Weights of a small model that answers yes/no questions on an image's attributes: 11600 steps.
Rows from block 8 of the fusion encoder of a small model that answers yes/no questions on an image's attributes, named by matrix and row number. Rows with one number belong to one neuron. Each number is 50 + 15 x the weight over its row's rms, rounded and kept within 0 to 99. All counts start at 0.
After each neuron's rows are labels from the 100 texts, of 14848, where the neuron reaches its highest value: "fires on" is the input token at the peak. Only what is clearly more common there than usual is listed. The data: aerial photos of the United States (SatlasPretrain).
# fc1: MLP up (fusion_encoder.blocks.8.mlp.fc1.weight, 1024x256), inputs 242-255
# fc2: MLP down (fusion_encoder.blocks.8.mlp.fc2.weight, 256x1024, transposed), outputs 242-255

fc1.321:59 52 56 37 41 54 51 30 59 42 64 42 56 51
fc2.321:41 34 59 51 56 30 60 66 30 36 47 54 35 65
fires on: "railway"; "park"

fc1.690:59 44 56 36 40 55 69 39 44 41 69 54 59 45
fc2.690:39 49 26 42 64 42 43 39 54 58 50 30 55 24
fires on: "parking lot"; "park"

fc1.352:75 48 82 62 59 71 33 25 69 30 30 40 50 37
fc2.352:79 70 37 38 44 84 41 49 63 64 75 43 58 48
fires on: "road"

fc1.504:33 48 73 60 57 39 59 87 28 27 24 46 89 33
fc2.504:69 68 34 40 44 77 40 44 63 60 71 42 63 41
fires on: "road"

fc1.47:62 54 52 53 75 64 43 56 57 64 43 75 57 48
fc2.47:46 56 24 41 53 55 40 36 59 57 60 36 66 25
fires on: "road"

fc1.699:46 26 53 54 78 45 50 88 33 47 58 51 49 58
fc2.699:47 58 29 36 61 50 38 46 53 64 57 32 60 26
fires on: "crop field"

fc1.634:51 43 73 39 52 44 62 55 58 59 42 39 46 27
fc2.634:89 62 60 61 33 80 52 52 60 43 65 74 52 70
fires on: "road"

fc1.394:48 65 47 64 36 58 42 11 77 36 53 35 66 57
fc2.394:42 41 64 65 50 38 55 58 43 36 35 69 42 65
fires on: "parking lot"

fc1.702:61 52 68 56 39 63 70 60 37 41 31 50 64 66
fc2.702:74 65 31 35 46 73 42 43 64 62 74 38 61 41
fires on: "road"

fc1.210:45 57 74 49 38 59 91 74 30 65 37 48 51 43
fc2.210:75 67 33 38 46 79 42 46 65 63 73 39 60 42
fires on: "road"

fc1.212:49 56 72 35 33 56 47 28 80 51 37 38 54 49
fc2.212:62 43 67 64 33 49 61 57 45 31 42 67 35 77
fires on: "railway"; "park"

fc1.567:64 44 64 48 65 62 62 72 23 45 58 49 50 35
fc2.567:27 47 29 41 71 34 43 41 43 55 44 32 48 33
fires on: "parking lot"

fc1.264:42 43 38 48 48 75 29 58 63 43 60 67 34 63
fc2.264:74 67 33 33 48 78 41 45 62 62 74 39 60 42
fires on: "building"

fc1.463:45 50 29 65 58 43 38 60 43 56 49 64 48 67
fc2.463:57 44 71 67 42 48 57 56 48 37 38 72 40 76
fires on: "building"

fc1.735:44 47 52 44 55 50 86 70 13 33 44 51 65 38
fc2.735:54 64 32 32 58 65 39 46 57 67 70 34 59 30
fires on: "road"

fc1.217:77 32 79 53 54 57 56 33 81 39 70 44 20 48
fc2.217:72 69 33 36 49 81 39 46 64 63 73 42 62 40
fires on: "road"

fc1.273:66 49 39 68 50 69 43 36 59 37 48 74 62 73
fc2.273:31 39 64 70 47 28 55 48 37 43 22 68 49 53
fires on: "parking lot"

fc1.382:32 37 67 42 54 30 82 79 24 58 49 50 67 26
fc2.382:76 65 42 31 41 73 45 46 56 60 77 33 55 46
fires on: "road"

fc1.50:47 33 49 68 70 55 43 65 57 76 58 31 37 14
fc2.50:88 70 53 41 33 87 49 52 60 55 81 48 52 65
fires on: "road"

fc1.0:25 24 43 36 65 29 47 65 33 61 71 34 29 36
fc2.0:00 44 52 48 61 18 44 40 32 53 28 40 51 34
fires on: "crop field"

fc1.686:48 45 55 39 34 54 66 43 37 36 63 49 60 49
fc2.686:51 47 32 28 68 45 49 51 50 59 64 21 44 33
fires on: "parking lot"; "park"

fc1.716:41 42 56 60 75 34 45 75 37 56 50 46 33 38
fc2.716:63 63 34 23 49 61 49 47 65 57 72 32 65 34
fires on: "crop field"

fc1.219:34 40 47 60 64 25 58 73 42 62 51 50 43 54
fc2.219:53 61 50 60 44 76 37 44 66 66 48 64 73 43
fires on: "crop field"

fc1.454:56 57 69 37 42 50 59 17 78 49 45 38 58 49
fc2.454:49 37 70 67 39 38 65 56 45 33 34 66 38 72
fires on: "railway"; "park"

fc1.265:61 57 68 48 29 55 48 21 60 42 32 42 57 52
fc2.265:73 61 65 65 37 70 46 50 49 43 45 77 43 79
fires on: "railway"; "park"

fc1.721:47 50 87 37 32 46 64 65 51 33 35 45 60 36
fc2.721:99 64 51 47 33 78 60 60 59 49 70 53 35 73
fires on: "park"

fc1.298:44 52 80 59 51 59 81 75 13 41 41 69 49 49
fc2.298:73 69 32 45 45 78 45 45 65 62 66 44 65 41
fires on: "road"

fc1.563:39 53 68 42 38 56 48 66 57 45 45 37 47 57
fc2.563:43 57 28 37 60 54 36 38 55 65 59 34 60 24
fires on: "road"

fc1.749:48 54 25 64 52 48 41 53 46 52 49 72 54 70
fc2.749:56 44 72 68 38 49 59 56 44 35 39 71 42 78
fires on: "building"

fc1.192:34 42 76 44 49 39 81 86 32 48 42 35 68 58
fc2.192:72 68 32 35 48 77 40 46 63 64 73 40 59 41
fires on: "road"

fc1.280:70 55 69 57 48 66 46 44 62 53 54 48 38 32
fc2.280:91 73 45 47 35 93 43 51 66 63 71 55 55 69
fires on: "road"

fc1.86:32 59 31 48 50 24 11 40 37 71 63 37 32 58
fc2.86:26 32 65 58 59 23 53 56 34 39 28 54 35 63
fires on: "crop field"

fc1.590:24 53 33 48 63 41 08 54 42 73 54 46 23 54
fc2.590:37 35 71 59 46 31 61 59 39 35 40 63 40 66
fires on: "crop field"

fc1.200:51 49 59 41 38 54 62 23 65 35 49 43 56 45
fc2.200:53 34 65 68 36 39 72 66 47 31 38 65 38 69
fires on: "park"; "railway"

fc1.232:58 54 60 40 35 58 50 21 65 44 42 43 50 52
fc2.232:49 35 68 68 47 35 65 57 47 33 33 66 39 71
fires on: "railway"; "park"

fc1.314:35 30 16 51 71 51 34 59 75 71 66 53 23 54
fc2.314:47 38 70 58 46 36 63 64 40 38 42 63 36 68
fires on: "building"

fc1.390:44 57 76 45 38 50 37 13 75 52 34 55 43 40
fc2.390:65 38 71 63 33 49 71 66 55 35 47 63 34 77
fires on: "parking lot"

fc1.31:34 50 69 52 62 35 71 78 15 44 38 49 68 52
fc2.31:76 69 36 36 44 81 41 48 63 62 74 41 59 45
fires on: "park"; "road"

fc1.533:80 52 62 48 27 68 73 61 46 50 41 42 48 56
fc2.533:78 71 32 37 44 78 43 47 64 65 72 39 60 44
fires on: "building"

fc1.489:38 46 73 46 60 33 64 67 40 58 33 40 61 27
fc2.489:75 69 37 36 45 83 39 48 62 64 75 41 58 46
fires on: "park"

fc1.169:42 37 19 54 54 47 34 51 81 62 59 46 30 49
fc2.169:40 26 73 46 35 21 63 54 40 40 43 47 40 49
fires on: "building"

fc1.499:43 56 36 43 39 49 36 37 47 49 66 19 62 64
fc2.499:09 46 68 63 64 28 45 45 36 49 32 59 40 50
fires on: "parking lot"; "park"

fc1.304:35 67 28 61 47 59 23 51 69 57 55 44 38 76
fc2.304:34 29 72 43 49 13 67 57 31 32 37 48 34 51
fires on: "parking lot"

fc1.570:51 42 61 41 64 47 60 74 44 48 71 48 27 38
fc2.570:14 35 36 47 63 10 47 49 45 47 28 44 61 29
fires on: "crop field"; "park"

fc1.288:70 34 54 57 50 71 55 42 61 45 52 51 52 54
fc2.288:75 68 37 36 47 84 40 45 63 66 72 42 61 46
fires on: "road"

fc1.577:32 42 53 32 45 30 84 69 21 33 64 44 57 33
fc2.577:51 65 37 29 54 70 36 46 55 67 58 33 65 35
fires on: "crop field"

fc1.389:56 53 78 67 50 80 33 16 55 43 32 47 60 34
fc2.389:82 72 35 39 42 82 43 49 66 63 72 45 62 47
fires on: "road"

fc1.452:36 34 41 68 43 41 59 60 50 46 34 48 64 68
fc2.452:62 59 37 53 41 81 36 37 72 67 75 59 65 43
fires on: "parking lot"

fc1.403:51 60 17 54 41 43 40 39 52 45 66 53 52 82
fc2.403:19 32 50 46 68 08 55 60 40 45 25 44 37 32
fires on: "parking lot"

fc1.540:53 45 44 56 25 71 59 66 36 33 42 53 53 65
fc2.540:73 66 35 30 45 76 42 48 60 64 73 35 59 42
fires on: "building"; "park"

fc1.384:66 67 33 56 33 69 61 38 58 32 53 70 66 73
fc2.384:45 38 61 75 46 43 57 58 46 34 25 70 45 63
fires on: "parking lot"

fc1.675:53 57 48 38 45 50 49 20 68 44 56 34 50 45
fc2.675:21 32 60 64 53 12 57 48 40 36 22 59 45 49
fires on: "railway"; "park"

fc1.587:35 55 56 40 44 39 41 33 52 61 56 39 23 36
fc2.587:41 38 64 46 50 30 57 61 38 44 46 64 33 62
fires on: "crop field"

fc1.283:37 54 48 34 42 46 31 09 68 55 53 40 53 72
fc2.283:50 34 68 60 42 33 66 60 44 33 39 64 36 73
fires on: "railway"; "parking lot"

fc1.760:36 45 27 41 48 45 53 57 27 49 86 53 53 61
fc2.760:28 48 33 25 72 29 49 52 43 65 59 22 40 23
fires on: "parking lot"; "park"

fc1.713:68 43 66 62 41 70 16 15 72 44 55 46 43 57
fc2.713:35 39 72 58 52 24 66 55 35 39 31 50 41 61
fires on: "parking lot"

fc1.591:44 37 44 46 65 35 58 71 39 79 34 69 38 47
fc2.591:70 53 69 73 19 69 59 51 61 40 53 72 54 79
fires on: "crop field"

fc1.58:51 51 80 62 58 51 69 39 56 40 83 66 53 60
fc2.58:88 72 35 40 52 88 35 49 64 64 75 53 52 50
fires on: "building"

fc1.444:43 54 62 36 40 48 45 21 75 62 39 44 35 49
fc2.444:54 42 71 67 39 43 60 56 44 34 37 69 40 77
fires on: "parking lot"

fc1.424:68 60 62 65 43 63 42 69 47 44 39 58 30 79
fc2.424:53 59 30 31 63 61 41 46 54 65 69 27 53 31
fires on: "parking lot"

fc1.351:49 49 88 67 60 59 55 64 44 44 43 33 54 51
fc2.351:48 61 32 39 58 61 35 39 56 61 62 37 68 25
fires on: "railway"

fc1.146:61 51 47 41 42 59 52 22 73 37 61 41 57 59
fc2.146:37 30 61 65 52 25 58 55 37 37 27 62 30 65
fires on: "parking lot"

fc1.122:52 36 16 62 66 53 51 61 42 43 55 70 56 75
fc2.122:72 68 33 35 48 79 41 46 62 64 73 39 60 41
fires on: "building"

fc1.742:43 54 33 66 59 57 30 48 50 47 45 50 47 49
fc2.742:42 37 66 70 42 33 61 53 48 35 25 69 40 71
fires on: "road"

fc1.70:34 39 48 46 59 61 59 68 57 60 51 30 45 37
fc2.70:73 72 49 33 41 83 39 43 46 58 71 44 56 55
fires on: "road"

fc1.607:43 42 84 35 38 52 78 55 54 53 33 44 62 32
fc2.607:79 48 60 64 23 70 62 53 63 28 65 58 46 74
fires on: "park"

fc1.466:51 38 50 53 59 35 97 56 14 42 64 54 79 36
fc2.466:44 55 29 34 64 51 40 44 53 62 60 32 60 22
fires on: "parking lot"

fc1.694:45 54 42 35 47 60 68 38 51 39 54 55 67 46
fc2.694:77 69 34 37 44 78 44 47 64 62 75 44 61 42
fires on: "road"

fc1.154:59 59 47 35 44 47 34 15 67 45 54 38 45 48
fc2.154:38 35 66 63 47 28 58 54 40 34 32 66 40 66
fires on: "railway"

fc1.437:51 40 68 48 67 35 46 59 56 71 52 30 35 26
fc2.437:36 58 73 63 60 41 44 57 32 65 36 61 41 60
fires on: "park"; "crop field"

fc1.292:43 61 79 28 45 53 52 32 73 65 28 43 44 35
fc2.292:77 46 71 62 29 55 64 62 58 38 52 69 47 77
fires on: "parking lot"; "railway"

fc1.398:51 55 60 42 40 57 33 13 67 41 51 39 42 52
fc2.398:41 38 67 63 53 34 55 57 39 40 35 66 37 67
fires on: "railway"

fc1.766:41 52 73 35 50 51 41 40 60 68 41 31 40 37
fc2.766:72 43 67 54 40 51 57 62 41 33 45 72 34 81
fires on: "crop field"

fc1.524:73 51 49 58 44 82 53 34 63 35 53 54 63 62
fc2.524:24 35 61 67 53 16 59 44 36 34 29 56 51 48
fires on: "parking lot"

fc1.370:60 51 61 41 45 61 40 13 76 43 52 48 45 50
fc2.370:43 38 65 63 49 32 64 59 37 38 33 64 39 68
fires on: "railway"; "river"

fc1.408:61 63 60 56 41 68 53 22 78 30 49 38 60 37
fc2.408:47 40 67 67 45 40 62 61 46 36 38 66 39 73
fires on: "parking lot"; "river"

fc1.29:56 46 29 66 55 47 51 38 56 57 65 56 32 44
fc2.29:70 68 32 34 49 76 40 45 61 63 71 38 61 39
fires on: "road"

fc1.456:65 62 35 49 38 69 50 18 68 31 58 53 73 57
fc2.456:33 39 66 72 46 36 51 56 41 39 30 71 45 62
fires on: "parking lot"

fc1.649:39 39 73 52 70 38 69 92 27 50 48 31 30 43
fc2.649:59 66 29 26 56 69 39 49 58 74 74 33 60 34
fires on: "crop field"; "park"

fc1.539:55 51 80 42 42 57 55 52 72 50 35 37 43 38
fc2.539:66 49 71 71 35 62 58 57 47 38 45 74 44 77
fires on: "park"

fc1.572:59 63 28 54 31 53 44 10 65 38 55 51 70 64
fc2.572:47 36 72 65 44 37 63 59 42 36 36 63 38 72
fires on: "parking lot"

fc1.49:57 60 49 43 40 58 42 17 75 46 54 40 54 47
fc2.49:35 41 72 58 53 30 55 58 36 38 36 57 38 63
fires on: "railway"

fc1.752:45 55 40 48 47 36 18 27 52 53 52 33 25 48
fc2.752:36 37 68 54 54 22 61 64 39 41 41 56 40 57
fires on: "crop field"

fc1.339:42 33 79 62 63 43 92 81 38 45 55 50 65 23
fc2.339:45 59 35 52 52 68 36 40 66 61 52 45 70 26
fires on: "road"

fc1.669:55 57 66 35 38 58 43 22 69 54 44 44 45 43
fc2.669:47 38 69 66 43 34 61 57 42 33 31 68 42 71
fires on: "railway"

fc1.328:32 59 78 48 50 32 57 62 51 52 22 50 58 39
fc2.328:91 75 51 46 32 87 47 55 55 52 78 51 47 68
fires on: "road"

fc1.502:55 49 60 67 34 55 70 52 58 30 56 39 80 62
fc2.502:41 54 30 32 61 45 44 43 55 62 58 27 56 24
fires on: "parking lot"; "road"

fc1.404:51 64 71 42 35 61 49 15 76 35 47 47 50 50
fc2.404:42 38 72 71 43 41 60 53 46 36 32 68 44 69
fires on: "parking lot"

fc1.550:49 44 73 24 43 48 55 39 67 38 42 27 50 36
fc2.550:52 48 59 66 34 62 50 57 59 54 50 62 74 42
fires on: "road"

fc1.176:36 52 70 39 49 47 71 44 52 56 37 46 65 35
fc2.176:54 70 40 48 39 81 27 36 50 67 59 49 61 55
fires on: "park"

fc1.640:67 57 59 47 32 61 47 15 60 28 33 58 69 63
fc2.640:57 55 59 63 48 60 46 52 54 59 46 86 52 60
fires on: "parking lot"

fc1.144:51 52 48 45 65 47 42 66 42 48 50 49 43 39
fc2.144:41 54 29 45 56 51 44 39 59 58 52 33 62 25
fires on: "crop field"

fc1.164:54 52 50 40 53 51 54 23 82 52 61 44 51 41
fc2.164:31 35 63 69 54 30 53 56 41 42 29 66 43 56
fires on: "railway"; "river"

fc1.425:46 45 95 38 46 45 90 80 36 45 15 44 75 39
fc2.425:77 64 32 39 46 86 40 48 59 60 75 47 58 48
fires on: "road"

fc1.22:48 52 62 28 53 39 51 40 59 55 54 32 43 29
fc2.22:44 43 74 69 46 39 58 59 37 35 33 63 41 66
fires on: "crop field"; "park"

fc1.475:70 41 71 60 36 58 67 55 28 38 29 50 50 66
fc2.475:66 68 34 32 48 74 41 43 61 64 73 37 63 39
fires on: "parking lot"; "park"

fc1.355:48 43 40 44 48 58 63 42 48 43 79 51 43 42
fc2.355:19 48 36 38 67 41 32 34 34 68 42 26 50 17
fires on: "crop field"; "park"

fc1.731:38 64 13 47 45 50 17 25 63 46 71 35 65 82
fc2.731:10 35 71 44 65 20 50 55 22 47 45 46 43 43
fires on: "parking lot"

fc1.696:53 51 63 36 38 60 55 27 64 47 58 39 56 44
fc2.696:26 34 68 65 47 22 56 49 40 34 25 63 43 57
fires on: "railway"; "park"

fc1.220:47 58 24 62 58 51 33 53 47 53 48 65 54 64
fc2.220:54 40 69 68 38 46 60 56 46 34 36 73 42 76
fires on: "building"

fc1.680:33 53 63 50 42 47 87 64 43 55 36 39 73 69
fc2.680:55 60 29 34 55 61 39 42 63 62 65 36 60 32
fires on: "parking lot"

fc1.244:46 55 28 70 54 50 35 50 46 46 47 59 53 64
fc2.244:48 41 68 72 42 44 56 54 46 38 32 73 46 70
fires on: "building"

fc1.245:80 37 38 40 43 71 57 70 53 64 71 59 32 43
fc2.245:77 69 33 36 45 79 42 45 62 62 74 40 61 43
fires on: "building"

fc1.732:34 45 64 37 58 38 88 92 27 44 37 58 69 28
fc2.732:68 68 35 33 50 78 35 45 58 61 73 41 59 39
fires on: "road"; "park"

fc1.310:42 44 44 58 68 48 20 58 51 69 54 48 26 47
fc2.310:49 39 75 52 44 40 64 59 40 33 47 55 37 73
fires on: "road"

fc1.511:44 46 69 34 45 53 58 68 39 42 28 26 45 22
fc2.511:78 62 57 52 29 88 42 59 64 57 69 64 69 73
fires on: "road"

fc1.296:51 51 60 30 37 52 59 32 67 52 55 45 49 41
fc2.296:39 38 68 68 42 36 55 47 35 33 32 66 42 64
fires on: "railway"; "park"

fc1.333:59 51 59 32 36 37 55 23 65 50 39 41 50 47
fc2.333:40 41 58 77 49 43 58 53 44 34 25 70 36 69
fires on: "park"

fc1.728:40 54 53 30 26 56 77 57 34 44 58 45 58 46
fc2.728:69 66 27 40 50 75 39 43 60 64 70 39 59 38
fires on: "parking lot"; "park"

fc1.727:44 58 63 30 35 54 46 25 69 51 51 37 50 54
fc2.727:44 37 63 69 42 30 54 43 47 28 22 70 37 71
fires on: "railway"

fc1.354:45 39 64 65 55 35 59 85 28 38 49 38 36 35
fc2.354:56 65 30 29 54 59 40 42 57 62 67 32 64 31
fires on: "crop field"

fc1.598:30 38 29 52 53 44 74 64 44 39 61 51 58 50
fc2.598:79 58 36 19 47 64 46 58 63 50 76 30 57 44
fires on: "road"

fc1.451:53 56 23 68 51 57 34 45 48 50 52 65 50 71
fc2.451:23 31 68 59 55 19 60 61 43 42 43 62 52 44
fires on: "building"

fc1.468:52 43 79 34 40 48 49 37 51 62 41 33 53 41
fc2.468:71 46 66 70 42 61 61 59 51 37 42 77 38 87
fires on: "park"

fc1.152:52 44 41 23 61 40 73 68 26 41 71 54 51 45
fc2.152:38 56 31 29 65 45 43 45 49 66 64 27 57 23
fires on: "railway"; "crop field"

fc1.239:43 54 30 66 54 55 28 41 52 40 50 55 51 63
fc2.239:52 42 74 70 35 42 61 62 45 34 30 63 44 75
fires on: "building"

fc1.650:64 54 81 59 48 67 39 20 79 39 32 58 50 47
fc2.650:49 40 70 66 42 39 60 55 42 36 34 69 38 72
fires on: "parking lot"; "river"

fc1.512:72 55 63 64 60 63 59 47 72 67 44 80 36 58
fc2.512:62 47 68 71 41 53 58 54 47 36 42 73 38 79
fires on: "road"

fc1.465:66 46 78 50 60 67 67 56 68 56 33 22 55 15
fc2.465:46 54 48 66 46 61 43 51 82 69 37 66 76 37
fires on: "road"

fc1.233:47 34 67 50 66 39 97 82 17 39 63 56 67 34
fc2.233:59 65 26 38 49 61 42 40 62 59 66 38 67 33
fires on: "crop field"; "park"

fc1.357:39 58 63 30 38 57 57 24 78 41 46 43 49 49
fc2.357:49 42 70 68 40 47 55 52 46 36 36 73 40 74
fires on: "park"; "railway"

fc1.472:53 51 25 66 52 54 45 47 49 44 51 72 49 74
fc2.472:43 36 69 57 56 35 63 62 42 50 41 59 42 55
fires on: "parking lot"

fc1.396:58 49 52 40 32 69 70 38 54 34 65 45 51 52
fc2.396:54 56 33 30 55 53 47 47 55 61 70 26 57 30
fires on: "road"

fc1.697:48 62 39 52 41 56 43 12 75 33 50 45 68 61
fc2.697:47 38 70 64 44 38 59 58 41 36 35 64 38 72
fires on: "parking lot"