Weights of a small model that answers yes/no questions on an image's attributes.
Model: encoder norm batchnorm, encoder activation relu, encoder widths [192, 384, 768, 1536], fusion encoder layers 12.
Rows from block 8 of the fusion encoder of a small model that answers yes/no questions on an image's attributes, named by matrix and row number. Rows with one number belong to one neuron. Each number is 500 + 40 x the weight over its row's rms, rounded and kept within 0 to 999. All counts start at 0. Numbers have three digits each.
Before each neuron's rows are labels from the 100 texts, of 14848, where the neuron reaches its highest value: "tokens" is the input token at the peak. Only what is clearly more common there than usual is listed. The data: aerial photos of the United States (SatlasPretrain). In brackets: how many of the 100.
# fc1: MLP up (fusion_encoder.blocks.8.mlp.fc1.weight, 1024x256), inputs 242-255
# fc2: MLP down (fusion_encoder.blocks.8.mlp.fc2.weight, 256x1024, transposed), outputs 242-255

tokens: "park" (59); "parking lot" (33)
fc1.83:482482535466444519547524472472512481544486
fc2.83:558544435457490520494471521501533469531480

tokens: "river" (39)
fc1.284:490535502515528519460422585504493462506508
fc2.284:499470554541483473528518474455459541465562

tokens: "road" (99)
fc1.510:537542531484478538576451513485499503509493
fc2.510:519530451473495553489487542544531461534453

tokens: "park" (47)
fc1.172:498503560446490496516475516537469458498475
fc2.172:611540530513439583513510525493520529492573

tokens: "road" (66)
fc1.312:526500527521501542483548559524506542445485
fc2.312:444464533571501443512499481467417548494516

tokens: "park" (78)
fc1.235:511494524469469524539468489458533486516473
fc2.235:390473462487555423476471489530459472515420

tokens: "crop field" (49)
fc1.759:510483540463498532464483513531529487459447
fc2.759:471462535548500415534502467451425525464527

tokens: "park" (32)
fc1.439:526501501479450534539444528462512485543510
fc2.439:517486526470521508519560478498498526453544

tokens: "railway" (38)
fc1.536:502504559515491501501522520477464467489466
fc2.536:482522439460533510469479511544522454533433

tokens: "park" (47)
fc1.537:481482509443484492527458490490543482498472
fc2.537:431453505464533411508530444479473486463491

tokens: "building" (100)
fc1.747:556438421519450549487502426516505511428491
fc2.747:574552457460488581478491534533566475525485

tokens: "park" (81)
fc1.480:503497557463485508508458521498511464488456
fc2.480:502478545532489468523528475461473557479547

tokens: "park" (59)
fc1.571:515485515500482537556569465481554522513483
fc2.571:540533456482491518498493550533529472558441

tokens: "river" (29)
fc1.178:581482541537483545473498500462468489486481
fc2.178:505529440470514536468476524539533464537441

tokens: "building" (52)
fc1.548:520487427505459521491486488455529540530588
fc2.548:461514458453555497477482500546516446529430

tokens: "road" (84)
fc1.267:463497581471518458563561478517434486520482
fc2.267:549554476475489591462478530537567501526474

tokens: "road" (90)
fc1.334:520484461526568538443519565538574550438442
fc2.334:463461541570481463522494500452431557489535

tokens: "railway" (87)
fc1.415:503518538457463492431387572512506448487506
fc2.415:509473558532470473542516491460468521456562

tokens: "river" (31); "railway" (29)
fc1.476:480517423492513493403391538497560476466507
fc2.476:418445526520533407514511452465438506470496

tokens: "building" (61)
fc1.401:503487442496462506468452490504522506531528
fc2.401:439488553488446421565515475509533441521451

tokens: "park" (88)
fc1.450:517520579477455545504429528452478432533469
fc2.450:498503527472484535460522502519565524503511

tokens: "river" (36); "parking lot" (27)
fc1.326:533474518550550537511510468512516528525482
fc2.326:608527491491434602520501540484569505510561

tokens: "park" (57)
fc1.316:475488590475503471542571480489484466523453
fc2.316:569551460456492586474494537538571475514488

tokens: "crop field" (71)
fc1.225:459489544447532457512576453539520474431433
fc2.225:543501492454485475503471492448538445487516

tokens: "parking lot" (75)
fc1.734:546525607471463536487402551490439503485472
fc2.734:515491552545467505507505482463460562477571

tokens: "crop field" (68)
fc1.319:465464542487579472482564467543554443424442
fc2.319:410511481394561464468502471571554459527430

tokens: "building" (100)
fc1.224:514455470483517481485495517552493490417495
fc2.224:566552462464480575477488540532557471528484

tokens: "building" (98)
fc1.216:544467566506497532542497567425456533541446
fc2.216:576551458456482578473492525523574485534483

tokens: "park" (62)
fc1.678:431512508478484491501505503521428470501490
fc2.678:583508529513444559522518503473523546468590

tokens: "park" (68); "railway" (28)
fc1.743:491496536445454494495483541518467467518491
fc2.743:541507541510458551487512499498509562471594

tokens: "park" (33); "crop field" (30)
fc1.698:507497494465457518557490472471493518532531
fc2.698:597519446468457542512496520502520510491527

tokens: "river" (38); "parking lot" (34)
fc1.620:486525395471507454457416516497525500476534
fc2.620:439457546528506431519524484470455531480521

tokens: "park" (55)
fc1.302:496506491498476516537491509502554493483476
fc2.302:480497564515553484515551457533536456451535

tokens: "park" (61); "parking lot" (33)
fc1.409:517473547486486518530509471470530525510474
fc2.409:500514426471528504484515524564521438526427

tokens: "park" (39); "parking lot" (31)
fc1.497:493516509451482508581533479474541503532471
fc2.497:484516443469527513466466498529518444513435

tokens: "park" (95)
fc1.323:494500533462536464524469512559497451490436
fc2.323:562489536513481532525544479469523535463560

tokens: "parking lot" (26)
fc1.4:481519439510492487484454518486529528529570
fc2.4:416438523527518396522493465453433504467504

tokens: "river" (30)
fc1.330:481504544494454511504416566481469519508498
fc2.330:511474553541475484525520484459470551470566

tokens: "river" (33)
fc1.158:491499477551517544482509482464463554542555
fc2.158:568552457462492585473491531537563474526485

tokens: "building" (100)
fc1.603:507462489548535512467555485503478539491500
fc2.603:539552447472504563459469522541542466531467

tokens: "road" (100)
fc1.46:552489531495503571516480539516457500482435
fc2.46:502529443465521537472476531536532474537442

tokens: "park" (85)
fc1.45:498481541456440498535469522506514482522461
fc2.45:609483524442454531544546538457546483489543

tokens: "park" (33); "crop field" (32); "parking lot" (28)
fc1.182:514504534604491515500588490463474536461553
fc2.182:495531455420534507481511507548566444519440

tokens: "road" (100)
fc1.574:445512553446502515551586476525458479502546
fc2.574:560544455459499574477492533540562468523473

tokens: "railway" (41); "crop field" (27)
fc1.20:515476487452506471566570436462545535517480
fc2.20:447482437464545450489483504524487452509427

tokens: "parking lot" (42)
fc1.385:517514457592496548491508487448472527522561
fc2.385:588547473454476598477503529539582474522512

tokens: "building" (74)
fc1.281:499490396504481487450464466486550544520557
fc2.281:499500474411559510476516513529561433484460

tokens: "river" (54); "parking lot" (30)
fc1.617:505538520515494492511452572541457469450460
fc2.617:526494553529475499522522484464484552472571

tokens: "park" (34); "crop field" (30)
fc1.111:500511498473502512404474538542531480468452
fc2.111:458474555557472461525512487463429542486545

tokens: "building" (96)
fc1.303:486517453539519501477533484518480532493528
fc2.303:604555474480466610480501536523567498518527

tokens: "park" (38); "railway" (36)
fc1.657:507489586471499488509465542517440451478470
fc2.657:564505557548437549525525518471501552489567

tokens: "park" (47); "road" (47)
fc1.448:491468533499527457536635471475435458518451
fc2.448:523537450484490588457499534531539489534464

tokens: "park" (57); "parking lot" (30)
fc1.435:528477493481465522525456485492558482525486
fc2.435:432476474439576441496522462525494416466434

tokens: "building" (100)
fc1.754:538481467460479569429569459515493565420462
fc2.754:560550454461496575476490534538561472529475

tokens: "river" (38)
fc1.432:492519521473527478492468591542455447481482
fc2.432:506474556542474478526515491462463553473569

tokens: "park" (39); "crop field" (28)
fc1.77:511484521505467540532480497452502498549551
fc2.77:554546443466500563480488540536543470524470

tokens: "parking lot" (42)
fc1.474:546492537561523511542602472461494498499506
fc2.474:468504444452541481473475505529519447521421

tokens: "building" (92)
fc1.132:489497460539533489449503489535488521497515
fc2.132:609545462480477604469481538525555510528523

tokens: "parking lot" (64)
fc1.71:462532510470476477467423509570457411512497
fc2.71:538499554529477514543523489473520526471589

tokens: "parking lot" (38); "park" (29); "railway" (26)
fc1.263:455522562490495481483479540542452448467491
fc2.263:553500548531454531507515497471489564477587

tokens: "river" (32); "parking lot" (26); "railway" (26)
fc1.719:513546465551462530455477482509432538515559
fc2.719:576550465453483575477488530533565483530481

tokens: "building" (91)
fc1.517:478507436509496468464514484535507532528541
fc2.517:508509440448536518474485509514510450503468

tokens: "park" (41); "parking lot" (40)
fc1.701:459489544459514482535544387450536487535501
fc2.701:489513436463530513471481512529519449519442

tokens: "park" (41); "road" (39)
fc1.717:515500541484483494465492510502446456501491
fc2.717:513533571497477525519513466514561495472546

tokens: "crop field" (42)
fc1.748:485512439474468506495405508512523494551522
fc2.748:443457524526542449521521422468471476446525

tokens: "road" (100)
fc1.199:513471445511492527488433526484564508527514
fc2.199:509547447476506554468478524529539469537449

tokens: "park" (55)
fc1.410:537521580508444516481444516481464493516490
fc2.410:536492553554468515525524500459479553467572

tokens: "park" (38)
fc1.689:501479501466486480552513439474568499507479
fc2.689:415489469438567456490504492545505431514400

tokens: "building" (68)
fc1.12:504499408519467487501508493497501571516547
fc2.12:547539456454504560477486520538558457524467

tokens: "park" (26); "river" (26)
fc1.630:489510407505519492500429540470596485504556
fc2.630:405439529519537398522516460485447490478476

tokens: "road" (62)
fc1.639:502482447498556509448535496529552545438497
fc2.639:458465547536500446514510461464448539470540

tokens: "crop field" (76)
fc1.438:494494545523533482472572492498471501457492
fc2.438:459528470461525530434459464533515469497470

tokens: "park" (47); "crop field" (28)
fc1.305:493479495509530451564632410472542471534455
fc2.305:469519442481524501467475512539511456537430

tokens: "building" (84)
fc1.527:533481481510518556455463606538507491453456
fc2.527:503478548546483480517515478461463550469558

tokens: "parking lot" (51); "railway" (35)
fc1.203:450562563487466516506563460477464481556544
fc2.203:537541450457511545474485520537554449523461